Rows from block 5 of the audio encoder, named by matrix and row number. Each number is 500 + 50 x the weight over its row's rms, rounded and kept within 0 to 999. All counts start at 0. Numbers have three digits each. After the name is the row's rms in percent of the matrix's.
# convs0: expand 5x5 conv (encoder.blocks.5.convs.0.weight, 192x48x5x5), inputs 14-15, a 5x5 kernel for each
convs0.0 100:500500500500500500500500500500500506500524555430454438436462553585575587603537500500500590464484442437500500401419500500500459437413433476490462437500
convs0.1 102:500500500500437500500500500500500500500494500500500529500566585670638629628529500500520556500500500500500500500500480449436415401391359516500505500422
convs0.2 099:500500500499500500589588566521500577599524500461500498478457500500430400500585500422449500509500472500500500500500380362500500500560573500500500500500
convs0.3 101:500500500500500500513508513500500500500500542597546500500572500464452453485500500500500500500502526500500500500500506500500500500500500500605583581593
convs0.4 100:500500528500604550563530528540409408451500500500599611616500500500500500500507418500500500433496490425396500500520500500372360412424442546549568500442
convs0.5 099:500574500500406549655500500500500500500500500469500485488455500588500500500500500571523549389432444500500500424458464500400361412335314502488500500566
convs0.6 100:500500500500475500500500500500500560578539500519500500500526425312338413507408380381421500543454432486500500500500500500500552494486500500535550611572
convs0.7 100:500459430439426587634634570591500500500500500388392429458505500500500500500622500500500511404409500376390495516534500500500426500443432500500535500500
convs0.8 099:500550500562500654665620600588500500500500500500500500507500500500500613500500500500500500500500500500533500500409404500500500466500500500500500500500
convs0.9 101:582555535603592548500500500500382373500500500500558590603500590500500500500500541500434408500584500469476500428426416453500500500500523514500500537513
convs0.10 101:498500500500576500500542500500500500500427466500513500497524519500463467500553500500500591500468455482500449434500550532474417500420438500500563564572
convs0.11 098:500500500500474488401455406415619500500471501567534546545588511500500648500444496500500500500539545586500500500500500500500470431506504446455500500583
convs0.12 100:500558500500500587500500500500500500500500535549500500500513551587561596552500421500500500541504500500500500442373382423500500500500500500500472500500
convs0.13 098:483374412431479417431500500500500500569500616500564596500577500500500500612500500585500496500500571558496500500500500500500500412500500537572596600500
convs0.14 100:492493445479500500500500500500500500500479500414500500459500471583500500500500466500500500575546560500557513483500500500500445418500500517500500500500
convs0.15 101:563559563519500500500500500500500500500500500500551544504500500500500470500500500500500500500500490483500500500495490500462366379428460500500500500500
convs0.16 101:500500528500500500500500500500519575601500489500500507471461488494500500500508500500500500613587553569500477478500500500558500500500500576500500500500
convs0.17 099:500500500500473565500614546500500477491498500517612624579511500500522538500439380380405439515500500500500500500581500500454453444454500500581621609500
convs0.18 101:500500500500500500500500500500500500500500589500571500573500610667650617570621665650625612445453405437458500500500500500501482449426500500500500500500
convs0.19 101:500500480471500579580500500500500500500500588500600582553500500426417409500500437420500500462500450500500500500500477500500500500569574496570626592535
convs0.20 100:513500500500500547453444466500502500500500500500500500500500500409500405500500500416427500500500500500546446500471472438500500500558593500616500500500
convs0.21 102:450500500500500476503503500445539584540500514575654500500500422500500500500446437500456459413500500500500452500500500500415500500500500418446460437436
convs0.22 100:500544500551500389406414500500425417410453450507543559500500444500500500473600622586500604500500624653678500500500500574500470462500560501461506485500
convs0.23 099:500582583503519500518626593500500500466458500500500500500567507500500447500500464500457476500500500436500500434500500462500500440463500405531608599500
convs0.24 099:608500500500548445500502500500500531500500437511581587545552500500453431448500500500500500500500500513536500500500500437523547581581555500500500500500
convs0.25 098:500500500500500500577500500500485500516500500389404403457500500500568567575538524500500500431410405428474500407429425500500525573500500500424388500500
convs0.26 099:500500500500500599577559519500571451475500500570553615585557609500500522500500442435450448500618652572500631572500500544385500514521500551461396457500
convs0.27 099:581613604609589456500500500500500500500500500446500500447407370377354500500500500500567556568577500500500500500505500529500500500502497455413412442500
convs0.28 099:500591550597609500500425500523500500500500640500500500500500500500553575580464500500521500409500500500435500499481512505395355373389423500496486500447
convs0.29 100:500500444477445500500437446500500571500500471500531519496536625615575500500500500500500500553543533500500500450500500500502532589555500500500508501500
convs0.30 103:500500515507487565557540538529500500500579629583581567581500541500500457500500489500500492429408410401412500500500378500500500473447500500500500500500
convs0.31 100:500529563500448531565578539545514500500500500496468484500503500500500500500500500500500500548544500500500500500500500490500452469511500500500521500500
convs0.32 101:500500500500500500500409500500500500500500500500500500500437500570547527474500431412412500500500439500506434425447500519428377368417500571552563550535
convs0.33 103:413396411435476480500500500500548500500500615356392414500500381391393393463500589580588594487561542550585444500500500445500454452500437535588602603549
convs0.34 100:500500500483500500500500500500589500458434404500452500500500521553652645612500500500500557500500534557557500594607621577500500500500500500462500500500
convs0.35 100:500500500500500461431396385392500500551525427574609579500500500461445426462500500500500500500435424444500500571500500500500500500499456500537500500500
convs0.36 097:424411370385500500459500500500500543500473397500518500508500500543541500500500426367379354500500500500541523500500525500500542524500400500430500526500
convs0.37 102:500500515500500500500541500500590653627591500447448456500500500500500500500500500483481500500423403480500500500500500440558500461500542445500521500500
convs0.38 102:500527512531500532572521518502500500463500483500546500500372500500500455500469500533530500473500500500500474463500500470541562602584580454500500500500
convs0.39 098:500500500500500500500500500500557546516501511500442500500442526500500379500567587572582602405500432393360500500500500500494500500500500438435406433500
convs0.40 099:485500522500500500619559574526500500454467500500624610653584436500500500475500500500472471448417380411500386416443446456503500500500500443500500500500
convs0.41 096:500593612581531552609574548531500385370500500500479500500500444500500489447500618667623581467451415431500500500500500500439500500508500448527590580500
convs0.42 100:500505500500500561495500445500500520500500500500556603575500465466424467500497539553567581500500527500500500458442462500443436500423402470500476495468
convs0.43 100:500500500500572500500500500500442500500447500500500401500521372500478500500500500500500500500401351439485461500500485500630597590547500500444432500500
convs0.44 100:500500500500500410402500500508500500500500478500500464500500500500500500566500500500500500500500466500500582532500500471500500500427431578586500500562
convs0.45 102:500500500508458500500466500500450500500500500524500500500413404398402500500500500500568500500500500500500500340398500574500500415455500500500489500500
convs0.46 099:500500500500500460500500500418500500500464441433456457500557528487442426500500500500500572445420347394500500500500500500408432407380419500500543500500
convs0.47 099:382358445455500500439500500500500500533500500500500523500565500500500500500426500458418330380424453454416500500494469500451500455500387500500500500500
convs0.48 100:568587619500500547566573500500512558578598567562500500500500560500500500500500500500570551500500458436500480500500500500459500500500500500500500500500
convs0.49 099:482468478488490582593577500500500429443467500544596576500500500500543582623463409402399402505574586562531606609630651608438449403403403636581526500500
convs0.50 102:500500500500500388467438427414542569544513500405415339500500500500409425403482451478500500415414500500497500500519500500500500500500500500500500500500
convs0.51 102:500595610579500499500572562500559559557512533500505528462500549532500500500593570552566568500500500500500492489482477472500500500500500500531541526500
convs0.52 098:500457380429459500552500500500500593500546532582557500520500415500404413438554500500500563500581500500500500500547539500500496465468478500500525500464
convs0.53 101:500500592583500500500500500500500587600573500500500500500500379355350346398500494484500500503473446460497500500500500448500500500500500388450451500500
convs0.54 099:601500547567577499443438468500500500500500533500500500500500479500500500500500500500500500532586577559487521500539500545500511503500500500500500500500
convs0.55 098:458500500500500500500575500500563500500500500500500500500479557500574616577500500414479500454501527550500576500500500551518500408489500580500437476500
convs0.56 099:456500439437500553628536532475500583564591534500554526548500391500442485487500409429443500500442446439500500500500569500500500570558526500379409408445
convs0.57 100:500414413439500500580543500500500500537497500500552500491500500500500500500557448390417480492560593574559565500500500500552582609569535469472451433500
convs0.58 100:500500500500500500500500500500444500500500409500500456500500375500500500500535608603571500500500462500500345373381500500500500500500500500500500500500
convs0.59 101:500537459429437500490500432426500500500500499500500500500500570670597530487500500500500500421410442500458438500500500534357321386424500564559581554527
convs0.60 098:500500500500569479500500500500500500500500500357372380384360440500500500542552500445500557500500500445430500502539545550500599597529500500462461500500
convs0.61 099:585574578601594500500443453500500500509523514500573596536500500395337405450500567603562500500500500500500593500498500500500500564500500500424431500500
convs0.62 098:591500500444500458441431474500500556500500500500500500500500500500500500440500541520502520500459446500500405393380384424500422500500559500500400352417
convs0.63 102:500500532500500481500536500500390500446407398518507525500500501500500487562500523511500500500500500506513500500500500500500500500500500490500541545538
convs0.64 102:500519500500520558500500500505482500454500500500548500500500500500500500476500587500500500500527500500511563500500520573500460385409441500500481461470
convs0.65 100:500500500477513481432429465485583500517491473500450430500500500500500500500500500500500500500544500538573500500500500500452470447445500471500487500519
convs0.66 101:500500500500500500521546580585500537500500500422462470500500565605540554519633598556548529500500500500500500500446448440493441434423500515500500500500
convs0.67 098:555552572566500409428500508500500500500456449500587589573500573621587500500500500500531500418393396440422500500500500500500500545494500500500482500500
convs0.68 101:561587609590610398500500500500500500500415500468515527500500558612591500500500472500500500500500500500500500480482500500406446500500500522526500500560
convs0.69 100:424424404407422500423381444500500579647594500590500500578596500500438500426443421395382405465500500500500500500500500473500561580547500443376311439500
convs0.70 103:564443430432435554500500535540500426440443454608500500500500526500530500500425377349383426527596614556546500500486500524462500500500500500482500500500
convs0.71 100:459452500434410555558593561500526452484509500532500500500500500500500539573500500500500500500500500500500500516500500411496500500500494500587610619570
convs0.72 099:583617657640547592647635500500443392422394408577500416465500500500612617579500446419440474500529500476500500500507500500500500519563551500466440500500
convs0.73 098:404420430500500617656600559488500500500500506500500491485433406500500589544466411386422500500448500500500500500500500500500500500500500500500500448407
convs0.74 099:500500500472481500510500500500537517555602636571629673621500500515552554538582550500500534500500500500500565500500500523604538500500500500615667601500
convs0.75 098:505533527500500500405389421430500509558604573500500538558495500500500482500547517500535576500500462450432558576500500526466430392500500479498513500500
convs0.76 099:500440416458556430500492500500577500500529540500500500500500500500500539500500428386352415500551580549500500500500500500500583564500456500459411452500
convs0.77 100:539500500566577500500500500500580500563500601500500534539500437500500400500500500458500486500500500500381397440430443423506604587558500509559569544500
convs0.78 099:500451477456500563500533575596582500500500594500500500500500500518500489500500500500505500500500492500500500500500500500367348384382370500500500494479
convs0.79 099:500456430467500541500550500461500515500500500614640674655500427374314317406560436396500500500501447402394500500500500500559579595611568500500500500443
convs0.80 100:525500500525572500500475500535500501542559537500500470491500500500500500597485523500456500612585573563584500500500500500557572582594500500575575573531
convs0.81 099:414491500455408500500470465500393433444479456500413399447500500464500559500500552553551537583581559500500500500454500500500474455500625461380326398404
convs0.82 101:535500500500500653605558500500553550520533551500569542575569500454404500490524500548518552488443500500500500500552500500439500538519472500531526500500
convs0.83 100:596589500500500500478478455409563500488517550573500500513500657667625645635518570500500597602500500500500500500460500500453500500547591492500481500500
convs0.84 099:500500467468442546500500500500364383394458473500461420434500500500500537530515531532500524500433371396417469440424426471424488481445434548536500500500
convs0.85 099:500500500490519533519576579578500500494441413549500431500574500500500549539447394381416500500434439488500500564500500523576500433407415500500500499500
convs0.86 100:500500578500573500500500500500606647638623648500500500480500418401373405466357380419410434387368418454449500555594595500495500500500500500557570576500
convs0.87 102:500500500645634516500500500470500507500513500500419381416500500500500500492559584558494500649623581500500500500500500500500500441437500571500486475500
convs0.88 098:500500500500390500500433410472400417426500432449450440430392500500500500500456500500500517538469428432479467422416478584575486500552500482445427457500
convs0.89 101:500500500463500465500500500454500500569500500409417500460500438481500481490565610624654682500485453460477500536500525500408342314315341455450421412395
convs0.90 100:500559552532544500494480521500469466427462500402446500500500500500559540544500500500500500379362355432475567598541515500539542523533523495465401385391
convs0.91 101:453407399425449500500500500500500500500500500509549560500534500500500500500500500441396406500500564545513632586500500500459468469435445558500500500500
convs0.92 101:500500500500500500421463459474500500529529535500520500500500395500423500410526548538524439500500500500500500500471489500500480442422447500447459500500
convs0.93 099:500500475398379500500500500424579557549555500562579573569500500500500500465543500500500500500444412500500500500500580500500500500500500486352314341406
convs0.94 099:500500500548500580588575500500500500541522514500500500533500500500500463500500500500500462500500500500500467500500500486500500409500500500500511500500
convs0.95 098:500549500500500500567546574503517534500500439582582591562500393500500500481500425385421500500433500500500446432465472413559542500545500500500548500500
convs0.96 099:500500556576574500579611500500500502500500500465437500428418500500500500500500500500465451500600591588500562500471466531500500500500500432422433500537
convs0.97 102:488512500500500603506500500500500500531500500500500530505500500380420500521398383382500500500500500500500500483404463500500500495500500500500459497500
convs0.98 099:500500500500500511536561500500500500500500500500636500500500500500356323500500444438427414533500490479500500500500500470578596500500555529500450443420
convs0.99 100:522500500490440477446500411442500500500500500463505500500519402500500500441442500554500500548573580535500500500500500500459486479469470652606595609603
convs0.100 101:580500500500523503500500500500542500500500500500500598579489618548580628567464498500430431500500500441456500500469536500500500500500500466460402447479
convs0.101 105:476518533500588321321348420439500500529537548500507562500500461447404500500574610616581500517500500500500544500500500500521500484500500528532547532538
convs0.102 099:500500477470500472500500500500500489471500500500500465484500500500500547500500500497500500500500443500500500500500464500500561564508500500458414424500
convs0.103 100:590587580500500500444462500553521541547510534568580532500561573591500551500462500500455416570500500487500500500472447500500500500500513500454434426439
convs0.104 102:500500508500492440474413434427583558519522500500466461453442500500500501538500500500500537500500500500500500533550500500500500551500500500500500500500
convs0.105 102:500545500500500530618606576500500500500500500500555513489500652616557500500500500500500547500507578552500500527528500500428500574617557497466464500511
convs0.106 098:500500500601500603541500500500465500584573500500500503500500500437500566500411426500500500500426405434500438500500500500469509492500431415353332447502
convs0.107 100:500577601573500500500500500500500500554500616500634609500559500500500500500526500500500500500500500494451500434434424436592626615577500500500476522500
convs0.108 100:468488500500531500577598539531570543500500500500500500500445533559614625565424388400418500500500500500500500472448454500442419394380421550539516542561
convs0.109 103:577500571598603500500500500500538500500500536530500467497496466429415441478500500500500500446455500500486500537520500500589500500500500552500461500500
convs0.110 102:510497500482528524500528547523598584618639608500569500570500542500409389404500500385500425500500500500500504460451465500500500506498500363282233237273
convs0.111 100:503500548500500500500500500500500500500500500500500547525548584585603536592500500500500516500471500500500500500500500500425388391452426500534500500500
convs0.112 101:561500500500583515500500500545421461435433500500500500500562500500500500500362375385374366424469500509471500500549565553500500514500500500500500500519
convs0.113 099:500482477500500500540500500500500471457464543589668682618561630674642606500508479500467446500500546500500443442436444423500504500500500500500500463450
convs0.114 102:498482466445412500500500500500500500552583530553568587500534493500537551500546547500451454572558553500543500500446478489526586591566500500416397430500
convs0.115 099:533523500500500500500500546500470500500500500500500500500500440500500526500500451500452458500455500473500523479454448440500500498500500500425412453500
convs0.116 100:467500500500429500500500500500500500500460500463431412431500500500500546500500506509500500500500500470477411443500500500473382363398442488500500500500
convs0.117 099:531500556525500500500566535500500500500500500500500500470466500500531525559500500500500500504500556573536500468421427500562494500500525500566551590600
convs0.118 099:544500500500587380353386500420500500500500500495499470485500471427402409500500500500500500466443448448478500500500507500562500500500500562605609579528
convs0.119 101:477500500462500500500500479500584554589588500576500454480500500500555572586515555557515500535533520512500500500478474448500500500500500500500482472494
convs0.120 098:500551638627622500500500500500500500500500500538500500500500500545600574531500500565594500538500555553500500529497500594500500451500472500436430473500
convs0.121 100:500488500500459587500511500538500500500500500426440437446500500500500458500479449431429422500537500500500351408355378380500462425500531500629620500562
convs0.122 101:500500500500500500500500500451500471500500500500500500586500632654691659585500483495548600500454500500500412500500500369500486544574574443500538574599
convs0.123 100:409435387368500434454415416500500508500500495500561500500618431500436500500500375415500397500325359374442500564574581498500508519500500444381414427442
convs0.124 101:500500500501531496500500500500555561500519500429474500438500500500500500500541563551500500500500500500500500593593549500486500569557560500587580581553
convs0.125 100:559586619500500500458472500500398465500500500444472474500500592621500500595587613598606573538521500540548500504518530500500443436438424617629593555508
convs0.126 100:437500525500482500500500527500500500500500456467450440421500500620620610577500500500500550437406410430500500459419441540500500500461500500500432437500
convs0.127 100:509447423487543500474465460500500571500500506500500500465476549556526500573453451453500500500500500500553500500500461500474500542547555500565581555525
convs0.128 098:606628580606605570567500500500533500500500500500434406462440581544503533519500558569500500393388500500500500500500460479432353379406477500561611568500
convs0.129 101:500500528500500469500500500500500500450409419465500473500500500500583534514500500484500500500500500500500500500439471500453418412456500500500428447426
convs0.130 101:500500443458500500500475500500500500603638500500466463500500500500500500500414346337329361500500500500500543569600582500441500500500479573583500500500
convs0.131 101:500500500480543500500500500556533539500543500500500500500500549555579553500500468421500500456457477477500500500500500389415429500500500500585621608500
convs0.132 099:511500532500500626551591597572500500500500500500500500500500604601664584500418500500500500582571527500500500500500500500500476500500500527500500500478
convs0.133 099:633628500618601500500500570572500606562542547498500500565577500537463492500461404396378403500500500552556500482476472500487455438445500500427453434500
convs0.134 100:500500427500500500448500500487470500565500500452487500500500434463466434429536500470487500425423373418470500500500500500500500500500500500500500500500
convs0.135 099:429361308292413500500500500500500503500519539500500500500500512548500457500527435416409426428409448430500500500528500500437435500500500500535574500500
convs0.136 100:500500500361396540582587566500527540500500500362367373385409500537576569605446401360393422420468500500500500500536506500500441387383422504594500562530
convs0.137 099:443427442500500500576560586500500589566566525500500457488464500515500500500500462464434449568500500500584430446442405500500547590500500500418400474500
convs0.138 100:545556500500500500500500500500559542545500500500430500500500577638716699679500576500607605500387430500500500500500500500437387383500500500500500500509
convs0.139 100:500532500500500583609587568543500500500500500500500500500563472423398443500500583559515500500500500500500609500500560593433377331369400500500397414500
convs0.140 101:532540538547500546500500500500514500500500500549500500533500518529532504500368375390430415420500500500393530500500500500500500500500538602500500500500
convs0.141 099:554565594500500485480524500500500500500435500500562608500500500500500451500500404427500500500500500423500500500442428456500500500500563368349342391386
convs0.142 099:524530500528500488500508500500568500537557587500571601500483500401381424500500500500500594589500500500500500500500500525450439427433480500500500500500
convs0.143 102:500434423500500500500500500435547596615500500636555500500500500500600594562500500500500567501500500485500500500500500493556586589589594479471487483491
convs0.144 099:500442379467489506500500500500500500500500500548477492500500542395366416460500500500500520500500500500500526588601565540460500618598500500548576614604
convs0.145 099:545500500500525528500522539500500500500500558500500479499496530552551578573429428429406400483474500500500500500540534500451452500500500500500500534538
convs0.146 099:500500420407459568500462487500528612611568544500500553558500500452437451442482489500500500509420413418500419448426402406500500537587595429447406395403
convs0.147 100:500500500500500589542500500500560570520500579402384397500500493500500500500426500500500500429388402437448379366427449480378362402425500500575634584500
convs0.148 101:500500500500562500500500500500474415442396500500500500526500552537533526528537500558526533511537500500500452500500500500397369429452455548536586574553
convs0.149 101:541576590582562448500500512527428469467500500500553580569569485497494508529577555500500524546543527500500432440399374362576547546541500500560500500457
convs0.150 100:500500456386399587500450431496578593510500426500445500500543500500500455414479500500500500483429407500500522575500500500488500495500500437529492513500
convs0.151 100:547553590600565527430451425500584500500500500500368416500500559500529504500320393443466410421500500440427500500500580595500500479500500500500478512593
convs0.152 100:525527526533515500500416500500599529500500500404500431500500500500440500500500568562500538457432417468482443500500500500419417445451500500500500507500
convs0.153 099:520533500525555500500500518500500542500500500500500500500500575589607555500500500431500458477449409458488500500500500500425359359410475596653667622567
convs0.154 101:500500500500500407375452500486500389459500500447453555500500500512500500500500500500500576500466500500500500500411438500454421415449500500565597610572
convs0.155 101:474522487464425500558500500500595607608656678458500566547500521618651640599500442500500500500432429457500500500500530598500500500500641515517545527500
convs0.156 100:612630649603640444415470446448500500500500626497519543572563436500500500500538602596558500500403404454452446500478469429500463425470500500500500500500
convs0.157 100:597500500489500500418500500500575530558521550500500500500500400500500500500500500571563521500500466489500500500500500500500358384500500500537500500500
convs0.158 101:500508551500500550532500500500428440496473513500500500500500499500500500500588572581597593596500500538557500500500500500500500500456446500543558506500
convs0.159 101:500500500540561500500561500500485500500500500540530542545535500500535500500500500500500500439419434433446500500559500500568556582570500500500520500500
convs0.160 100:500452500368402500500447442500500627585500500371500500500500559586570560570500403396500500467441428405395500500462500500500500500454500422500504477441
convs0.161 101:500500500500372500500473447382500500500500403532405426500450500500500500431500500449424388396404394443438453495500480438500500500605617494500545500500
convs0.162 099:500480488500555503500500540500500500500500465600626641645570481401386500500514417403412435470448457452500500500601565500459441500500406640638624569532
convs0.163 100:500500500500500397418438500500400500500460394414449500421500471500500500553554500500500512500453442429423522572500500500500539500500500500500522500500
convs0.164 099:617500530507517563593591565500500451470500500500500546500500500434460500500500500500500500500500574547500500436414406405500592608600500455500506500500
convs0.165 102:500440399500500500548500500504492500500500500500500500500500449500500500500433478487500500500514500567569459430398500500562500500550500500500500500500
convs0.166 100:549500500493500500467482487500601575500500500502518500507500518538563533552500500500488487500500362406422486500500500500439409406434500501522500486500
convs0.167 099:601556561500500510512500500500461392428436442552600624500500500500479436500551500500500498564500567500500500456465500527500500500500528435413406401407
convs0.168 103:513528554590583500500500500500577628583582500500541500578632373403340395500500411500419405443463500486500500500500486469500500500500433549500500500500
convs0.169 100:471500500500435500469500500500529500500478400503500500500444500500500545471532539528500500500500469474539500500500500500500500500450500479509536561554
convs0.170 101:465464454422437437460422433500500500500574500449472500457500521620640649500496500500442500558500500483500561500500559597500558573500417500447500500500
convs0.171 101:452430384412432513641655605552500500500529500500610558500500500500500500500500500500500500500573608558500500500500500500500500500500500500525531500421
convs0.172 099:500500564547500500500500500500500486464485500579500538520531500500500474466432441500500500500500500500500500500500500500500451442466500567572592562573
convs0.173 100:500460500500500500500500460500483500500500500478500500500500431500500500500503500500500500500500500500447524541536536524500575551500500500468464500517
convs0.174 099:500418458425422500453500487456476500521500538500570586586500388359328339403459434385397372414415428434500500500500500500500500500470449500433389414446
convs0.175 100:500500500573500549500500500477500500500552559500500500500500498500500500555500500592563552500500500500500380386448435488500500491500423500419418436500
convs0.176 099:500485500500541465500432500500656589633634638417500500500500500462500500557500467453420480387411424399394500500500500525498500500508461427396429454455
convs0.177 099:545500500492500573589500500500606554500500500500500500450500528500500500500416350361358363500500500557555434500500415429500500500500500500481489483466
convs0.178 101:500500486500424500500500500500500419500490500520500500500500500500548500500500500500500500543597606548500517500500500567412330317414441463476427418407
convs0.179 102:500451500500500488472500507591447478487446431500514506537500500521527500500499500500500359500500500500500473500500500500500414415418452500513522518500
convs0.180 100:560560500547539501500500561529499552527500461555615597562558500515498500500456500514561551500500500453461500412442436391500427500500357388380389500420
convs0.181 099:500576547500500463449448459473500500500500500500500500567590396399427415442451440453434500500500500495500500500500500500500579638598500500500500441500
convs0.182 097:500617590500520553606567551500500500500540540500563500500500500383366380500473456446500429500500500500500576562605599572500395422397500500500504500500
convs0.183 101:475476474489500443500500500500487435434500500472368371500500573562555501454439440379361346539599609585500500451426453455525541535549500500527500500500
convs0.184 101:500500533561500510529551561557500539520441391500500500500583592630603540579476500500500500500500500500576500500500500500512500469500379479500569500500
convs0.185 100:539500500529536489482500460459640593651705706500529500500439539500500500500459482500500500500482498500490481458447500500590500500500511468480453438430
convs0.186 098:500446414500500500500595500500488474500500571570581608563594455346363347410500500500500439382384416403356472504500500500553591574571592500500500610500
convs0.187 101:510500497500500438500500466476461467442418432500500500536500500425401415473440442500500500500437416444482500500500500500500490500500500500500500531507
convs0.188 100:500500500494472514539500500500500500500500500576643620585576581621653630582584588595550599465500500500615434435453416500455490500500500500500500500500
convs0.189 099:500536500500500500540544547500500500500500500500634633592576542500500500491409453500500533500508585579568500380408415500421388419441500500562611606588
convs0.190 101:560517500500463578579542565529477500500500413500416407421500564583640597487412500437417424477418444505500500412402424500500500500500500500427403456500
convs0.191 100:547500500500500572647614612500500500500579510500500420427456520500500500500500588591617607500500434435458401500500544548455500480500500500335311365500